Rows from block 12, named by matrix and row number. Rows with one number belong to one neuron. Each number is 128 + 32 x the weight over its row's rms, rounded and kept within 0 to 255. All counts start at 0. Numbers have three digits each. After the name is the row's rms in percent of the matrix's.
# fc1: MLP up (model.blocks.12.mlp.fc1.weight, 1536x384), inputs 288-383
# fc2: MLP down (model.blocks.12.mlp.fc2.weight, 384x1536, transposed), outputs 288-383
fc1.1170 081:148108168099101093187145125088093083209063125140123089110092142101104114158124130116135128158092112148157174118156204127159131154152074157069137114116107090126133173136133079110183135182182075090194133105125152150142106094201118158162055121129176120107083090105068144169143174049127091117
fc2.1170 089:136085109140160147049135152153111186050134107086108115124115096164112081135160141118100090130125138147098137105137109137169120124109203145147119089099143188123164109107102183108143116189148143110076148101136098127129183119076143095155134131076109101153122178112124097072109160223068112163
fc1.1171 083:174128173152147101085158156138153169075101110143148148096047168091167100143108144133091145104112124100146087168084088117113064125132117172131153141162130101127153092105162090088137086123196117177152051090143116112134149089136138114079127149134126174161166096128133145152099104136182141116
fc2.1171 092:086106126110151151197143164112136108155111086102147142088119113077114110099200119166121138107104115038144160129131170095176099077090141153161123156163138172117129170145101104093143105119201077090141125159098117106122093144124119080142103121154143132050142154096117103103137130140121103120
fc1.1172 149:114143147173166117108156051088180109131165137127110083096122142155120189062104104147113075130135163165101078121115155085101140122102154132090115129095174134086135133095159115090179109097113122133137097100154170095123185131112091169208183077112174142114138188116115134128119122081158130196
fc2.1172 137:111085132132135155175108124163137153085139164099178148116135139114135088122124151142103084146196115226166151120117106113109146164137170110139109133096105125151116175111124171151146099150081164077071138113166163078119103075112119131122176159121140179110139090145093116099141077146101146085
fc1.1173 084:144107051122095112154153124121150150135143115104128117043092147151104075126111112149186106126106116180111096141158140124139133172040147127129143167131071138151167151126130067090136103104135128156103086163136108081071140122136143120188136155084199215184108098097102106100157069168155092108
fc2.1173 084:081136190121110156147153118100121189104114094151166155165174124089142151169091144116117078135152121133087115167122190158109138104206140126115097105189160121091136076146187141148187144119118083067117170111229135133157150129157141165089130130148106100077118127097160176166143156093132130152
fc1.1174 091:108086097182126077122071177140077124061161130127145059086110119118109161176128120140155118127132128151131134179123147165217142110139147075094157165153129113119207085122099137190120101123135090106135181119135127069185127073099124123162157148185052142112140076098125101110166131069142155170
fc2.1174 094:148104123107131127124150075099116113144123139134121136105179147111167154098135108153125125136144125159049171147124163059084132208092139125213033077121135108128107163169103091114163143103120125178134127121149168161117098134147174153137102126144150114114127119141138160138123146130129132131
fc1.1175 116:132113120120093126133160132147142084124128069066139121098154120152149088153121125144088124205129145107071154122110099127141160143215157124140109124139108141115170132120107137128121077134171121128117117153205091103103139103096133208083120122109149141111076145123207124105163071168130101128
fc2.1175 114:146190156132122139111087207111137138110136105079094142131122100090126148097123138116112105109161136143151118087168080038080103159125146168145130061116106150117121134134128117143155105110168075167139156077126139126123119163108145116154149107071125100093127122150069077106149088153167132094
fc1.1176 094:145126126159164111149122158132098175123134086104162092141081118140138118179072106140137096138166148145142135106158134102137154105130115147089086165175165141105100121144144127110074119081116120102119152150167147162119177152113142123133156149096134132152084113150107091149133114149141163095
fc2.1176 095:069121104050101102114118161075175130095128152151127146131168091077183119089141118115118174142142171112123080111087130092105127152139154168131116112094116130129131091119146158110144135154159102130193097136098130088091068129125098149109151139180102114119112137119182161159150117117128152171
fc1.1177 125:117114191131100121121137118170169168162150115153065123154139146138126119107150147089149117091146089128141132148121154161126113111168146141127129128097107128106041112134159160166102150155154129193100097158101111164148178152130115147111111099100154096109137136162081088145160154119135131168
fc2.1177 119:179138116121106159108139108109184110055157165116158091085158082145158137197078129203113161190150192126139112133168125123153094092114130165165127120134118099182131145129131098095122146125124146097084169075159119096112143097153137142157080130141088220108164121104161185146113122142133064104
fc1.1178 098:098119099128150183171099079127123109091135092129152120129180087146087109127141169158158024125143133162143149107120092135133147191141100065110170134116172110152168117113163116115130165114170092147116114127116137104107133148162167095149173068139092196085080155149188138075102126101110177109
fc2.1178 098:126099102105087099122125133130126119140128172164189180176123106055109119150066107117173213113115177086092138107091213141118046035113135164105128166125092175157157161151161098114133117086107117151136160196161156198135093124138132129101093152172162123128116121160101107163145078125126093178
fc1.1179 101:089106191123148094126133118133152127092172100136130085128199205083094130138171179157130124111177125121156121156119121123163130149142155146180121102131135089151041130145155199109170131111147147117139139108088106064115139120086133111128083113151137107133142168209090123090148109140053109107
fc2.1179 110:236116101132100138191150123100097192147136112103060142097075127165131112176112091115159164107111132126099120139143137137190079117131086149132073145066137116130153140173142095184135161117059089110101111140062087131108080077112073170107188158114193094083111100145151110152107159124171174164
fc1.1180 109:178046117119142119162138097113155127123074139123113118137122160110177103046126161112049090141125060108145136157120167129125132142051108113166151148088187108067131086094118112059193085034159092084104136131138142092111137134095125152145148136110152157155108116104095134132147115126106112093
fc2.1180 114:100143084135121114133100118100167156129125075124139132145162139097106089196114165127141081077138131237140098177135121086104148165127122103118109120136155109146116158145134096121134087110086100126074124162160120105130144100150118124133108111128167182042104126120093117167114133093163080167
fc1.1181 098:131121132148093080143113144140103169117097159154130145165174089163149173158139119131130191136108122104136143179172215134089138132146120103143155101129075152137138156077151118104134135171151077079119144109115120109134192180127090066116045109145168175135111104102128080110134115218138155112
fc2.1181 106:199148136144166184163096153136148102126151143162106128117119142151080096072129098123170112113157138150153133138089101156179182140130103127085063179162129165105132125138086073171108153134106130120156107148087126138118081118084062089144128102153140144128175147098072063167112098186167146143
fc1.1182 067:159126066108067150151145101118132117136149150102215175150140130173138149118145106140113119148102093164154168116109146157137139096182168111117125125189136147120131103097100077026100106168162157156096130134128137128147118118114167140135165132105109097126138100150127130128110105160160126092
fc2.1182 078:130175130096102116083090101128199148168118166146118106095127119136126111111057105146170111165159119096174162105159113102120144167138128157120163119118139167123108147182116159168157166118080100164088116136116165066148158140142072143134089141176124207162114156158106143123091133099101128120
fc1.1183 105:109096230096089109118119122172149140114162113102194096170167085132097126143199094134109167125160085079140111131088178093090123165184133107108150105106105151189196129104155123122130150154105130158114086080031116099223114101092136108190175154167095138099173147152128180087166116153105115101
fc2.1183 118:164131157163146148150097140112129126154139126166109136085002141143134137137025154108158139146149134140100197204163136142151149153070146144198092202163087103155169121096157136101149139182077145178099190189115145078102120110155160133139081161121108157149080124129137110151153144151153161109
fc1.1184 106:155086122170125134058118139126145169159176095151155107116076140106136035126122105101151101145081168110126162198177130177134077157120129105106088133147153106134150127127137126104148069152170143134124140138145139107130111161167125126116101117103124135128151088130054104146159106164174138130
fc2.1184 113:126153133141140126138175087088166152145126112125099183177124120180135165104092112173164159156079120139086077111137148107111143129162125122138161150119106189122092087102082094139134119111113130130103133126141170085109155102124068088150111150080120187113138191146149128125133133148123109159
fc1.1185 107:180074120142091108199084109129167114121098150088115130123164176169093118037105117123127176104135136149124130124050128160140141073144162124140114069147158138129161122114093124115110065151078084107124166119114135150118134144134110135091104130140082101093176102140108143138112152135152109167
fc2.1185 102:148127185135153090083160196094184141135160113109089182098119111165183164113152107078149138179122122093113113112166139048136114115096091094164094143145150110124161065129080156172170141142118145118116083104092073121114139172167186125118108140073141102160128091086137106098106109157110109119
fc1.1186 095:068151085137123134166132205127160156087135082121166125112086142106159114124117080164112075112093166145153111127130155102151093105145133114173116116134124130200153071162142107085107076145174107109216108097130113121138175092176105171090171122138149106173183205192088135091157167137100050100
fc2.1186 100:091133169157140146124061077073090154196126142161116107120180154066145123148115145127114138075094083137068116162163102116137148190110128132142103106178158155152075223158068109130108121182091104150094153102071082142143121157126123099107142097117104138177127089135204162118123137131132048156
fc1.1187 111:098106111109138167130107144118130160097128168120147144115096206090181183193173173158122129136106163175064120094090134123153161145098189121084060088154088130140140090124124135119174129104113148145132114078163117126146098127143163128141120114096104146131163134094140088124124103130080125106
fc2.1187 098:145115123124158135145149122125162124112127117155072185158107110145187092102177144166128127104149125127157140103111146113101135132131147147152084155129130126157127228131151082127137096173134148140139183166107153138063093142116101120095157122116188147095107140093047114198069105114118079144
fc1.1188 066:123097076089187128143177181131125131167097123090141182176135134120132209075146078140134097111126123193180141118120105146128089158115200185106123160149147127176211155104122119143124158118150159146153122107097191164141097159099134119133083086130154121114074140154088126148125105097195149111
fc2.1188 072:111160148089122103158158076120130107096197114144169100108127120168124109184151125061108117168096127088122115135101167137079141131155077095067155103155157146118117098137107133122197143133173109102104131160112099097108121151129079142166063165135104163133062101129078168095118151171088116142
fc1.1189 103:185114187173143093147158136137138094084159136136136101117108070133083158108099104146113132083073128160157119109055143162111193122079129119156100138132142187160158118117093114164181185160120112075116179181083112123140132144111107164115168103137135162139100141101156136109144105101099127074
fc2.1189 106:104098124175146172126058138168106148134205125100109109164073128147151133110116075145120171131130143128159127110078071160056099175100122171085194132111136124146144139092120170121169119131118189100148069186152123104118149150120168141163151124131153133105134166128157090178133125076132152153
fc1.1190 096:166105171162127109165166149144110144207117068159148124131165153190115124127125085150057104100097085155130177130157140128118141119224158088111137139113163188110104125171128169152173072134180097109142131117106140133086101189163071140160139113139171189146140125192078154117082178130089116119
fc2.1190 094:098120071134113125088116097092115114173145169101178174139107123117173188111082106139170089095141142105106144066137114130084159155186089143119108146133153073141171105078188125124082149133147178088138213162150123114155118136109087109099097139124148151118131087133125076092097148202198186110
fc1.1191 073:127170170146097114150126114129107102110158163199090141137176126122068152141097185131087094154121096159114149119053128141081159103133128127143139185057107149223152133112198145138109145171115148091158101152138149074145135164148078110065110188095141131123076172123184161111169138134084166123
fc2.1191 083:157133101073140074124144081156076141139106127082150138155143115119121121186159117122126085086136125136134148115143102126193092174135155147110099115150071111100069163146059124128089134095095105132163127157081124184129044099104141168087179059163100137149149154112090080109122122146157116135
fc1.1192 157:091119145135121154149201121101127217133162122150196102134092104129107186179109141144060163164076131121119147118116157190119127146150191150104160101086154174135114148169166111195134203103145130123140163156097044123125150152103164167134139117176137132141115182173147080095122122110092127074
fc2.1192 117:137037146146155094060169106127143109165137118163083116095145140161204087068149164119140096073135114080145123179114100154116081148129104122150160123167149069123151148143100179185169141130098161134156143117085114107110087164105125133144160133145142112117137109110150064189161132122102175146
fc1.1193 071:124147112125132177104128154165113087119133129090104153077171096161120099113145127144129128118143162136132140114120120164155151140149153123113116117145095193081137131180151141155124128102108162097099117145142116064199040159118119088152077102099188173091172110096125088076127135121188121147
fc2.1193 080:108151101127154107161131172113153170094109107137126102188089171113127114121172104099111126192131121144139074125120115125083169130081105118177179092174132122120111103102126134111165123135158090139163158076109139202116160160131086139110177076100099066151060152169083185152154139194136200122
fc1.1194 092:083132209170105196120166098115174133138175123130090082122193133123152129165183181131152089145162138070101096142083124140099125127165187124109134101135112212098071084232122149135082086108162116124113135135134090087086133101133119159117138105111085152106093097129132173181113169139057091062
fc2.1194 096:099136071108149129100111143077153124138108155079146169075087099137171144105151005066130150104088136101159163132119150103105076102166094108135058155117150136156113093167174096155175128069107150113109117110123140147075128118177104134154106106087114116107203193147122140123102104107150149130
fc1.1195 110:139185123123160168131068102119087181150172128132117127117110051100077201133154127160102146129096137105099095099123084180104179106119182117155160185138075130149163084053076099137087064198114159096126101074149126112101210149078105118121143146108107161134122105139196113153119130150169170093
fc2.1195 120:140052118116134122122182116123128152092146048104140127131145103118134100128133141140146130140164168133102165117164116130124111074120051133088101151173140162156078146124240138132096170136141102070114151146144216136115142105154133109132159105097111096095110127106114093140159101154138175117
fc1.1196 104:094120147146143152103131165101061151147095143065091121137130118151108104134154138164144141107120169159139116135175163089086118129161088168082104116129084189115094124153138120160105170110128114000174107068136140124067082117132114126142084114175135125067107079061154178177164137150151097117
fc2.1196 103:127124088112142089119153112118225162094125138158139188133153161151171157125182132104106115071119117106106135094071170109148123122155170155121151116160141101130133137080101159152137075155142164176101136178076135171178225096089131078142092135115134126141129124146054137127124154120090098148
fc1.1197 114:103118125124171085136156112036115086082123085185080156127099171200104153113198185122169133141116083087090133134091123149162167211173130112123080153096093078057139192133113105181184149143097093169120132134162114147160103087114130127178104114139090119139152118130154118148143048062126092093
fc2.1197 109:210164133140157141090112151180093135136104175140119067104063143095176181144096137098088106158106146206099127143171154106103202124113180140108117156180091120164090142183136085124099152093092163104113110138130165112197148126139166110142128126070134137104087139081122063173130118082146153082
fc1.1198 104:133151101148144116094124030108130139159135181124126140061113112105156114184137078112198166109101158138150128154119159169145127091127099090216110136081123134125147146124155128123125055171122155107194202202107129106180128151089098055075095160158118077172083104103155067144164129114195048107
fc2.1198 112:083090169115148179137101118114101110139167125119118169157075099069164111104072150102118094116132113080146188107190147101139154159103154166110151119147126179167137137126101137097119155092141154171138102110102111129145101140188156170162154114105169107056169166130150207153092135161104124144
fc1.1199 115:156099171100165093130162161169186147128133136130185083155064142124184080129195106054098131169116130167121105103123113173082164154113106162105189135100138180090127092115108173054107106160145136089113142094164103074101118116106133079093083138147093118089135082146113076113103147191176107113
fc2.1199 112:113119099153099119124123086132142166132094133082156139073149172158074130130130104174142135123066112108142132061126128097142119096169086114142131085116166112123087102158114095175166129102131151138147100129086137181120157090125157170131158089096197160103123185053084112158176119132105120172
fc1.1200 085:137100133151136146103115151147133112135212172080078074118146100154163157116164127157112138116162155137170100106113145181111099076121107206154064149088150152182151137120076185126111098144135165094074139117161120161110109125130120132074184118157129147115102114129132167199176129099142100138
fc2.1200 089:118118109155125154147114108097144120162126096149190141136125138148132193157146189081115116139101109057082157132143082124125136158147129146122092130179100159125112094159155154153091120091114111190145096231143152123182141134077094156109097109152078166145100074159057134135126187218094118109
fc1.1201 080:136136162175088124157068113102149140155113159158148128088078147137135155113181143117149132140077087113110123193140122165072112161091119104135173105155130080153096156177143108106146097117207145131136150119125162135128156153155071098139115184151104119105073091124089127096115153144126153158
fc2.1201 092:132115172107186146139169170089131116089116076148144120133112150124131114160109129098102139067155130133154149121118137110170135106174115150136148126067176105061111144122144094113107148158094070128118116122103165108157153084175184044112160097113163128159151130157137143171061138118096158121
fc1.1202 074:123106101118144186112138110143129131124120139132160158061158139103131124066158144138089135107133112172107164125113118129097104107085067092099102068139110106188081144133075095151171114158138142141109137168110073116114090128098177076191159102126145156138125131160079097144126167079137126093
fc2.1202 082:132142112108125083122144118138190120170125127114111108171139090121164156117124184138104083149124169161109127100106172140128119115220103158145132147109161146135118139181190105103149120177101098161096148113123114178106172141207101166119146112162097151116175158119144113099167096147135107139
fc1.1203 094:194033141128185139113079143167155084187121170092087111123134166113192143120180152153107118080127146154145071103123093153084088187100124077135054129151085113088127069129145076150122129113173119090101167128180159127102159135140078186095131081137123140057133160165149102124123111077173084173
fc2.1203 099:106158129102170116159127131118171110141124141144147113121083176065031126093066108141185118172083082101066150148124202115105142131105087106054147114151136148192130123127125141115122064160100116130137141080123105172124087094113128117114155097140095120108112136107076122176108138135169147141
fc1.1204 080:093114080109161140094140156058123123075082154127122077111136142120168114079150181132101171141149140119159077097088156108142175138184078186117149088111077152175126189148100121122125111151123183122201141140144184108106107146110104159111160112158102121105086118145113116102168130120086122156
fc2.1204 079:102065128130085146159069128158174121222153137164136143132106153098124107179088093172121104076152188190098133088173090153134059134094196145156087098071151112089124141167111142148140120081116107151136152116127090095135136127198120083175105110118184145134118169125148088149122115146159090129
fc1.1205 154:140127131108094102118140143102110135061138127089157093186138133070154213138205073155131104154106111117120165157106149177106183101142114100142135119143154133088172141077088199143183114149059093137152122135159117167126151072103130098144125095151117154088032099183127130091141125133111150183
fc2.1205 143:131099121172114114126128139174124128102126119121155131099144102189159112092182099133152079138145162134161082110128184108173161130123195112160099135094160094163115110148136098121177130104157106165126072108107143086156147154162155125115091125104091157167163129085182122109122151064150053147
fc1.1206 065:079152076175123121107137173092137136078113124114106089133082121074160128117111132112117132088107135086143115095117145133132121120167113119110119101143146139148137150126092109174121137100172045107179174100140150122068137129133178090146104104145126122127127062135100164166120155130101076140
fc2.1206 071:118148143118160191094187102137134133158125103147119201136122089125150185138144164119108144175135137131092140104148093148042183131132121162167109198143101129111146130108139213140130091156112123195102096185166167127153115077125104127143112141068141122129064194159080109129157155119134133116
fc1.1207 071:126163145186119136096097118122163116155165127163127176097180090121161112103160052113160162133144172109175169140129114144125112135101080147125164136146108155121139191133124141124130140137113128154069161096210120138196143110168168117090195126137091073156116089165157153182119153101167118108
fc2.1207 078:108097106080183128160168101110102122116119117124048077127139154169108154117135161076094168068155073128108105123123122108115175106155169122105087146137193123138146034114132125154129101141113138055203106124072104147168046170116108102225116143092171165094120155104106075147092095146194141155
fc1.1208 101:124115093127177181027133062091073103145183170116100136101102124111122129117080132125192175112126155093073103132117178149084131108104128106194173135136124140162069163184111153117107145141133169125136130158056176091139132146090117146146109159068099083122145157145144143138137122166152118144
fc2.1208 099:095126132149077132177090167042148086125141121088112117113187152122116099150144143111134107117089150129123146102132138188160097117169152137125177141113172112088148059131103097170130084125154134138107097105195125224160178079200137142100102146137116108127122145122147138138129141153113127120
fc1.1209 105:147071107133149180073093108162098103138145077136150127163117098167091149088161156165138120188106116099140142141127140114049150114187131153115131143159130107137208132114138155123102143109085114190172090111127157095174116111110157099118130171128102128242081103155117076181167158116118162093
fc2.1209 105:143113092103134103106148108114128172118047159135125113083176113133178138153110143118128141089144227166074057125156166102174108097064098105116144089127145159179111117123135072110195128088167176075088146168146065091096105115157146143150111188115128126136174175123131186059140111162126184107
fc1.1210 078:132178105147090104171079130101090153129122120176164097149087088124081174145147131116130135125119124098163108133120105098136159107086102129163092160114141044125115117085151146166114131159124102170171214112149077153168182149113129138094132145162132182136062123142134129114132081054173088081
fc2.1210 090:116079108127120125136169096105149147166140127116136091109175196129165155142057060151109120158103170089125104134120161044160085129162167144133148123145115148203136085090157102145156119140123157098103152153100151109116060150098169163122143131111084183153115123129100132122120132144099113156
fc1.1211 082:166136116124152164120157088113152122123131178122144074128185181128102171196138057140134156174129164146101157140115164149113199157130181152117122097115139116101124096089156140124150121114116099173130107078176136092062095152100062171117079198139132110077145170109147100178073144127114146097
fc2.1211 093:131213118122057085132150115175119151155070158125121142109119135157133120049121190119094152135113106111115125102121055113120100115116124074169118121108140092155121139210125062125098122166138152082112095127126137134204128073209159088141126072145094135150093113137134089136150063163098137117
fc1.1212 108:152159121150150136170156109064089149111200109111090131084077133147121076162126142161164069143097100116104110139148125130127130080145139136111151067088132141216104129174118150113076146146143158122077134159140199198123153155154089119095145192148168117132197099119145140167115070101117130235
fc2.1212 106:109083167121112110074105073139101089105126094133096164123144125116118136130189079105090133108171171219123138066139134126157071156123117102120138119182140124139124125116142114147182160094104122140141139150092138164134078142135136128155056165130108104082113133161142084134114097162095160221
fc1.1213 136:128135149121080070220171114176130191135128142181115148072094129146167118100074104144137095195103122126180131153164113139079143087176084172106116108130161060143163168143160098154196122147092114120070189160106092157128109101114148051131138146182123079175138097142120200102070106200145082111
fc2.1213 130:086091092123181173147137115128139108115175164083161118146148179120147141086142145135064120154106117125085129130101092128103106094117140132188130137175141114067138069160137122093113058131116104134202108061131150147103130220169071154135128099107066103123171177099202064164220116162141150109
fc1.1214 075:183086068153132091147176180161108152097059130146090124113078110184156103127116086064145220115142143113199131135149145119145156148158133088106157137072111178159081161131124175142134151071098109058143144153152166086153133202145092063100103139156148116123136159150137123173103102179111170134
fc2.1214 085:067126162121132115090059045109122158142193171141160121120131141122127071104127141116094071114128119120131060175139165118138104080062124100138101135127127072084211131124073125130148139177155134101131142172084091169114150132071142190107109132149134119124144106095099131113168154111104106108
fc1.1215 099:141094132127157084161134169132107106100131122119211158188109141136169114078107162177190116090165090125191133126169135143085138076080189147205105196098107080128141111121118093085107139132125154127149110123154194125131121136159093111127091115097161145125115152157152133125195157150127182108
fc2.1215 090:106105149165075147181142081084066223139125095157091073086139127178161122164158074059129126111136153153132138118166111069124107161165118158054129146117166149132066149063116147160095118045143086140142116118118085135069165086149131163144140141134109166123104128157125164153095169058222180105
fc1.1216 111:102094138087132152135134139150111132138192095151102151169081111179071144172130087059216096133091109081197134145154099082140171174133123178101163081101157107126086187126149152092124113097118106124137130120146137160112104129090083092089066132115125112175090103150139174114183167174127202185
fc2.1216 114:123161115119196146099126100149154164112121126110143148098105111111097137080091133126109118147144110189145115117174150119119122118159107119140079137160188142109168143098106110142095146149084141191135142151117173121123172154110099162131132134096085163102129189116135184122116137135134097169
fc1.1217 089:159118144141120118131107121102167167126176135121064145148201141054127153110185164192164126088113127068161106102092107111131152136135098097115137142104129111092089123162095160092171106132152120137118113222134116052121150071178132168061110161135141068131183147103154101156136129092145153110
fc2.1217 097:105153135170087116106194056121094065060119081148128101144134125222176072137147125076124169063171142164104216133118167165125156106138122114106097115223151126162100153159141136137112146123109147135150099077132147146129075133076115161131126145069159117153148102138121097093111138119103103122
fc1.1218 063:105158124112107081166142134147093134111146156100124117129148091116140113107120133142131084169125148140137149104085124146088118150102122094145114159104160174153179176176111104175127154180159171137154187142203147056090177097145175103177068126175074144087126110151099022128120078127153088113
fc2.1218 070:121096103162141176178150142101203100107132101145099130148091162129147151146099090136127143117097133163139076154193129168135116165111168171142121174122106101101124086112115129081128125100130102125072101122147112168139113176093125150091155141131153161153121194087152155113121168112158174139
fc1.1219 065:132108122133107088068153103131161136107102147191125082150150150155131090182101128138132129096120132081090082152096165143124187131139123133155131100129156110121152141165068138130120077218190155101146108098149124087167112149130160163125095138109137112143139104192117184139144110174136138123
fc2.1219 075:127162120119093139169157161130189130103122127108111065108116094167140190094172125096148125116129102147119177082199101106131081172107131116141094108128113066140105180116118143123137138091116085159146160136090069123104140164104115087117133118119089099113137154072103135126089110105142161123
fc1.1220 096:116149087149221181065083122185110164073093153132151129147174161175159116124155144132145078108140142169170125091141110076114113138124090136134152147054145156119177118167118061119138093130118151087116138121136116115081124105120132102055120162092143046105117150133109142086175064141105108119
fc2.1220 094:071174108110073126115048108112176075115137113103075073131137093142067207148169093085119141114097102108159099135146090095100120147107192092132104122142102134157086107134134144140192112114087176127072083088132124179109134165130138151126099140150123115172140175147151131162118180139111153104
fc1.1221 111:111094083124157104133113146123189086140097159120106115107138194130126106081155137180124120130129086180114109155163133140148106084131084099138158198108082127149147129147107090134143142127147168114191163136158121166148103098155156121159159153166130110055146120122117138106116079188129097140
fc2.1221 116:199148133181116084115129221128121109149168138128121094136170121092185125134204144139083164128120158170093104099151065146143134138137102136105114065202043148171137165152085163180172102110113059121111082117117098115108186135143182126139164114112148132133155147162164045142093171150177121127
fc1.1222 138:084121080107156147104143113102111127128130137119125092120111082082142083099131143116102097072079125114100083059084108149162126064155099071122143143111071133162169141135137137150143112135118114168132113101136111113103152151183176152078139149120113119098141171154107117152120158130179055068
fc2.1222 135:120112119158099143140090095112118088141047142194106161149111159127148146125108118152128136141172147148144163235140122166168064149169129152080091124114118116100129046182130153105181090107133140122149117116104070108073137096118129129175166175110170081139160110083124146149143098148121036093
fc1.1223 115:157159140127106132150097169081123123143161087093152142122152167081129199119113078157109163155149120109138223147178126135111073111155122126140114109152089113096161148094118206127146123136103110108130101146126154181175141131157089205063131089122067138108179076129119136136119121149123147104
fc2.1223 113:071151130165063089101159104168136150165128149124143106131147170130094083145107136115146188104117163181127127075123145085085144191163166134103121168118090148122116122144111125171069092121212125092165081066128077121127055106089204100174122120121149134106104101112169151150182165137162107150
fc1.1224 098:153115105135111149123158144116179199152137149106134156137175123089132205070086122106144119142174143177099137110090072083110055146167145103133143093136173228146144147181133168167099164147156146090131124141127086147102154058183129120137154063151150111124121112145150127159172189156099182073
fc2.1224 103:116076151145138091138127129119103117188100127102142137147121166126110130097128069102083135106074114127157131167124138215133111070128120115148161142107111113125141091155089075078139132113087182104085097099115154118123196147049131151141101130144077151110119126109083124146079068078119142143
fc1.1225 093:152090139079151143098206110149142098111141127149127141111105058105150098147058147075107186113094150143122151166143133178126079107166105081105083106146119082156138161188179059109160095077134151148158174144147163206196126136126093155101084132085097185162140111129144141146126109125173081043
fc2.1225 102:127174086092104148121070081134148134178085152152110133118159176116146050088096111174131085166147102078071115115173141136190127146153081088114169133148118087141098114123161154134113189181134111077148141176103095107124143144091132107195133174118128089088102100130132092131170173105084119115
fc1.1226 113:121089164141167129111089171072129112141167114149134154089119206080134107118134151149112118149147178166095115161108157129142042104081107095073145145129113132210149161120105138155129159096140143162131145181167144128159106057149174072092183111114122122134127126065077101126101120106129158130
fc2.1226 110:097163154146119085120165109165153153092165110102131168099114137186085121091190086184126167103145134156160132078086099151176083180186149146145124131149135123133136085158130094169100153122138079138155162128077146088132154089142078099126210125116155039047117156152090208177130089113122159097
fc1.1227 135:205071027088127188112087121077123084112140141133158143118142132133153085116091159115136137121085164138092193139059141183093154117103081091095132126146102080178162115184118141179123083169118170162165110123110123100143088154164132135126153124141087105069130095130172110109070184161156082087
fc2.1227 144:127142088131138129111175114142085095163124091135126162150123096134190136151089134121153193137112121175101148154106165156201129115165135121089169067076145089104131104120149078146126099129137165148098043120077098165137121145112212093130167110107146172164143128185143155101100123140115110095
fc1.1228 086:119222050100091077151142156154169142163086146149153154090093135112185119170117133126105123114150120136092113114142175111186139123069202178148125173129085157083152149142151071099132130102147130153152143128107170135107124163148142159069125152140167098145082067144170164112086100127152134145
fc2.1228 092:054062182143124147100116059144147133136163131079082064124165089098101158103136116138145080066134140186141122147112144118051054133095135126076126153147172107115144123098145198125122147101146153084154148105173110147139127176137090084138098084148105144086155140133101135119057136132174091097
fc1.1229 071:132131137111130151145143146164145078093131087151127109117093069137150124144093152165172177174100098138176118121134138182139148143204111090163104150141160167147147150131134167117120145178192137173142115157125098134152113172165101120102158126108125121132178147156157137132114140113109138167
fc2.1229 072:110150083166152112120175088048126158138162177104143161127123201151105143139100068120149164174132131114176120168100082120163141118171113140086097078079125151145125100200132101151175128104118101188136152117095134100091176102117117084132118138127112151106141132114117129098150166159066059148
fc1.1230 127:110117052158157156131145110114091121100138146110106150113096183125139102128077157141154034104183163121056119120090122161165130126067165099100185158097119085110192168119098102120091137150108094136091098153130084112115101139128099143181131086103143166130185128086119048136112076070131120134
fc2.1230 122:159078097147109104131144088104193117101130086119151145168073078138238085113078088093108137099116132113099126154156141127168083124102120145053083123070098100169146086115171115090168151130113124145152165132160114108075187130121085135128147129087189180123155093154133136109105089098152045157
fc1.1231 089:151107148053090099114113138118114139083120120114193136159115184173093137157134107118128105140197114188158119130150070093107189109178161132113147102168153119132113168044108100126173105163090126146098197112141185110190104127153114096102121156116126172151073156136080104092144154137154145083
fc2.1231 092:094105060175146163179201072091108179137137180111054092115143118175151153149142145125119139150128112091119104156119141179152063145109098146180101103088131082118178076142179169138094161127127141111128106062048153065119115146138127156171122093085128131063121052134182175145080130169150133118
fc1.1232 095:050140117148169144117120199114108119125112093153125096099106103144101172172162109080104143155153085168097172097084108116092141116145123067128090108101131118146116152135204135133135067152196096083130149086168141184137157126144115122125120105165171107145124097090081081156202144175124120161
fc2.1232 086:176109144116130190121091072196161147073142150143131137133163100123148097135136124159155148126170115146094145123213132126154134172131164129168216105126107189115070128144056134108122156132121124135160092115094077072148131116082153062128187166088135139159156178177149143103149151098150135143
fc1.1233 079:146096183121186147135134143125088095101086116138170097041145132129120099161110151148134118128144088155092091092180108134099118110199139179129150130161130175144127136174106194121124117147095135151160158132124109061126075119181125069077176142154105103147120161044100131148167128119099085118
fc2.1233 082:165091118164084129160151120086102085108113127121084141228170187075125144127131091143110172125110126089068172169125134121157172136073144124139157134113155114163149134138083105115168087096129117162100096135163158210137136140102092115124129104111086122126159102208168132152119136130114079134
fc1.1234 084:138136120194111104116124174143117157159147102095083098124140112130177160137140213140187206200181130095141113133183142123112125191096131084196173143087149117161091130137194194155129083184104088100099124146146173126104109136132156120145107156142113132122148090142076120183157123087180147184
fc2.1234 089:137153058064136146172135114108148103159078165186119111115151128117102120158142138133145118089142091120106146122095147147175153138122145124192097119147110118129127147152104149157129135117185117097061172104142072121113151170124162118129126141071124112126140152164151138131057159149096112150
fc1.1235 080:118120168185142104041128113183172116095176108086106098108106113075124089154077112121147160143121140069157150105113114142074180087168118093176163103127105089126134107154147119196093109137180126107145149126152134120063134078101152107171158098116158126118109084096132120150122173114088140127
fc2.1235 084:161163148145138127151121158106105092154129148166203133121164124104105116096178116137129128093116077172142126122151128146144100170121125137090100135096119157096122087119125114106126137173105163148105128118165150154137143140125098174106125137093126110156145186133192191118127080154149160155
fc1.1236 063:157131132121150150136119109103192149154195071093078099169143097165098133099097110147143132147193090080145152068206128099187131127116176128168098100097108157123083123090110123140057166149124154104152141125120149167127119118141112104112181139118155173124108132129186153155104104100176121133
fc2.1236 075:108067194154142065099118160110075129063078160080138165142136103137127114176130080105167095173104144148129097181100163129108173147131072153107203177153137123101173154128188177144148126129154135101075107119146077121130163136114137160157075083111091119066112110129163118142165156185091098126
fc1.1237 133:131132138115089101121096109118117106076109146164153156139121151143150151194134113091108057113114178145124132148120140135121077124063135150153101088163148162127148142121172167066101092175114096130200210176199142151108115081124137121118100170142087122150078182108144125111157092154102148137
fc2.1237 099:152116090126117179121122135122176142102117098099147154087117155122125111108130116141195156137150095139087114193161123118102115157150144125066176139106109120084107045097108109113094034111134123113138075125154115126149034149159067114153094129134107172175145116145108153185124123152154192174
fc1.1238 118:100149146124110154089155114159165053101103103113094118105125069145080104145177070164180126113160070131059096083150087129081172165143104129095141175125067167072142086101086089140170200182136099131173081149160126152133140090105127150143140109132146184132117120062137099115145121140084108082
fc2.1238 111:104140177096111143137109132104108148154141126100198144127148130142171148174141160117084130177199147160143180166139145185154109109099164108117150141145143077125097152109209137126062092088102170160100206103126113135143057111135200112096167136144113116123141133159112106186159148153182136123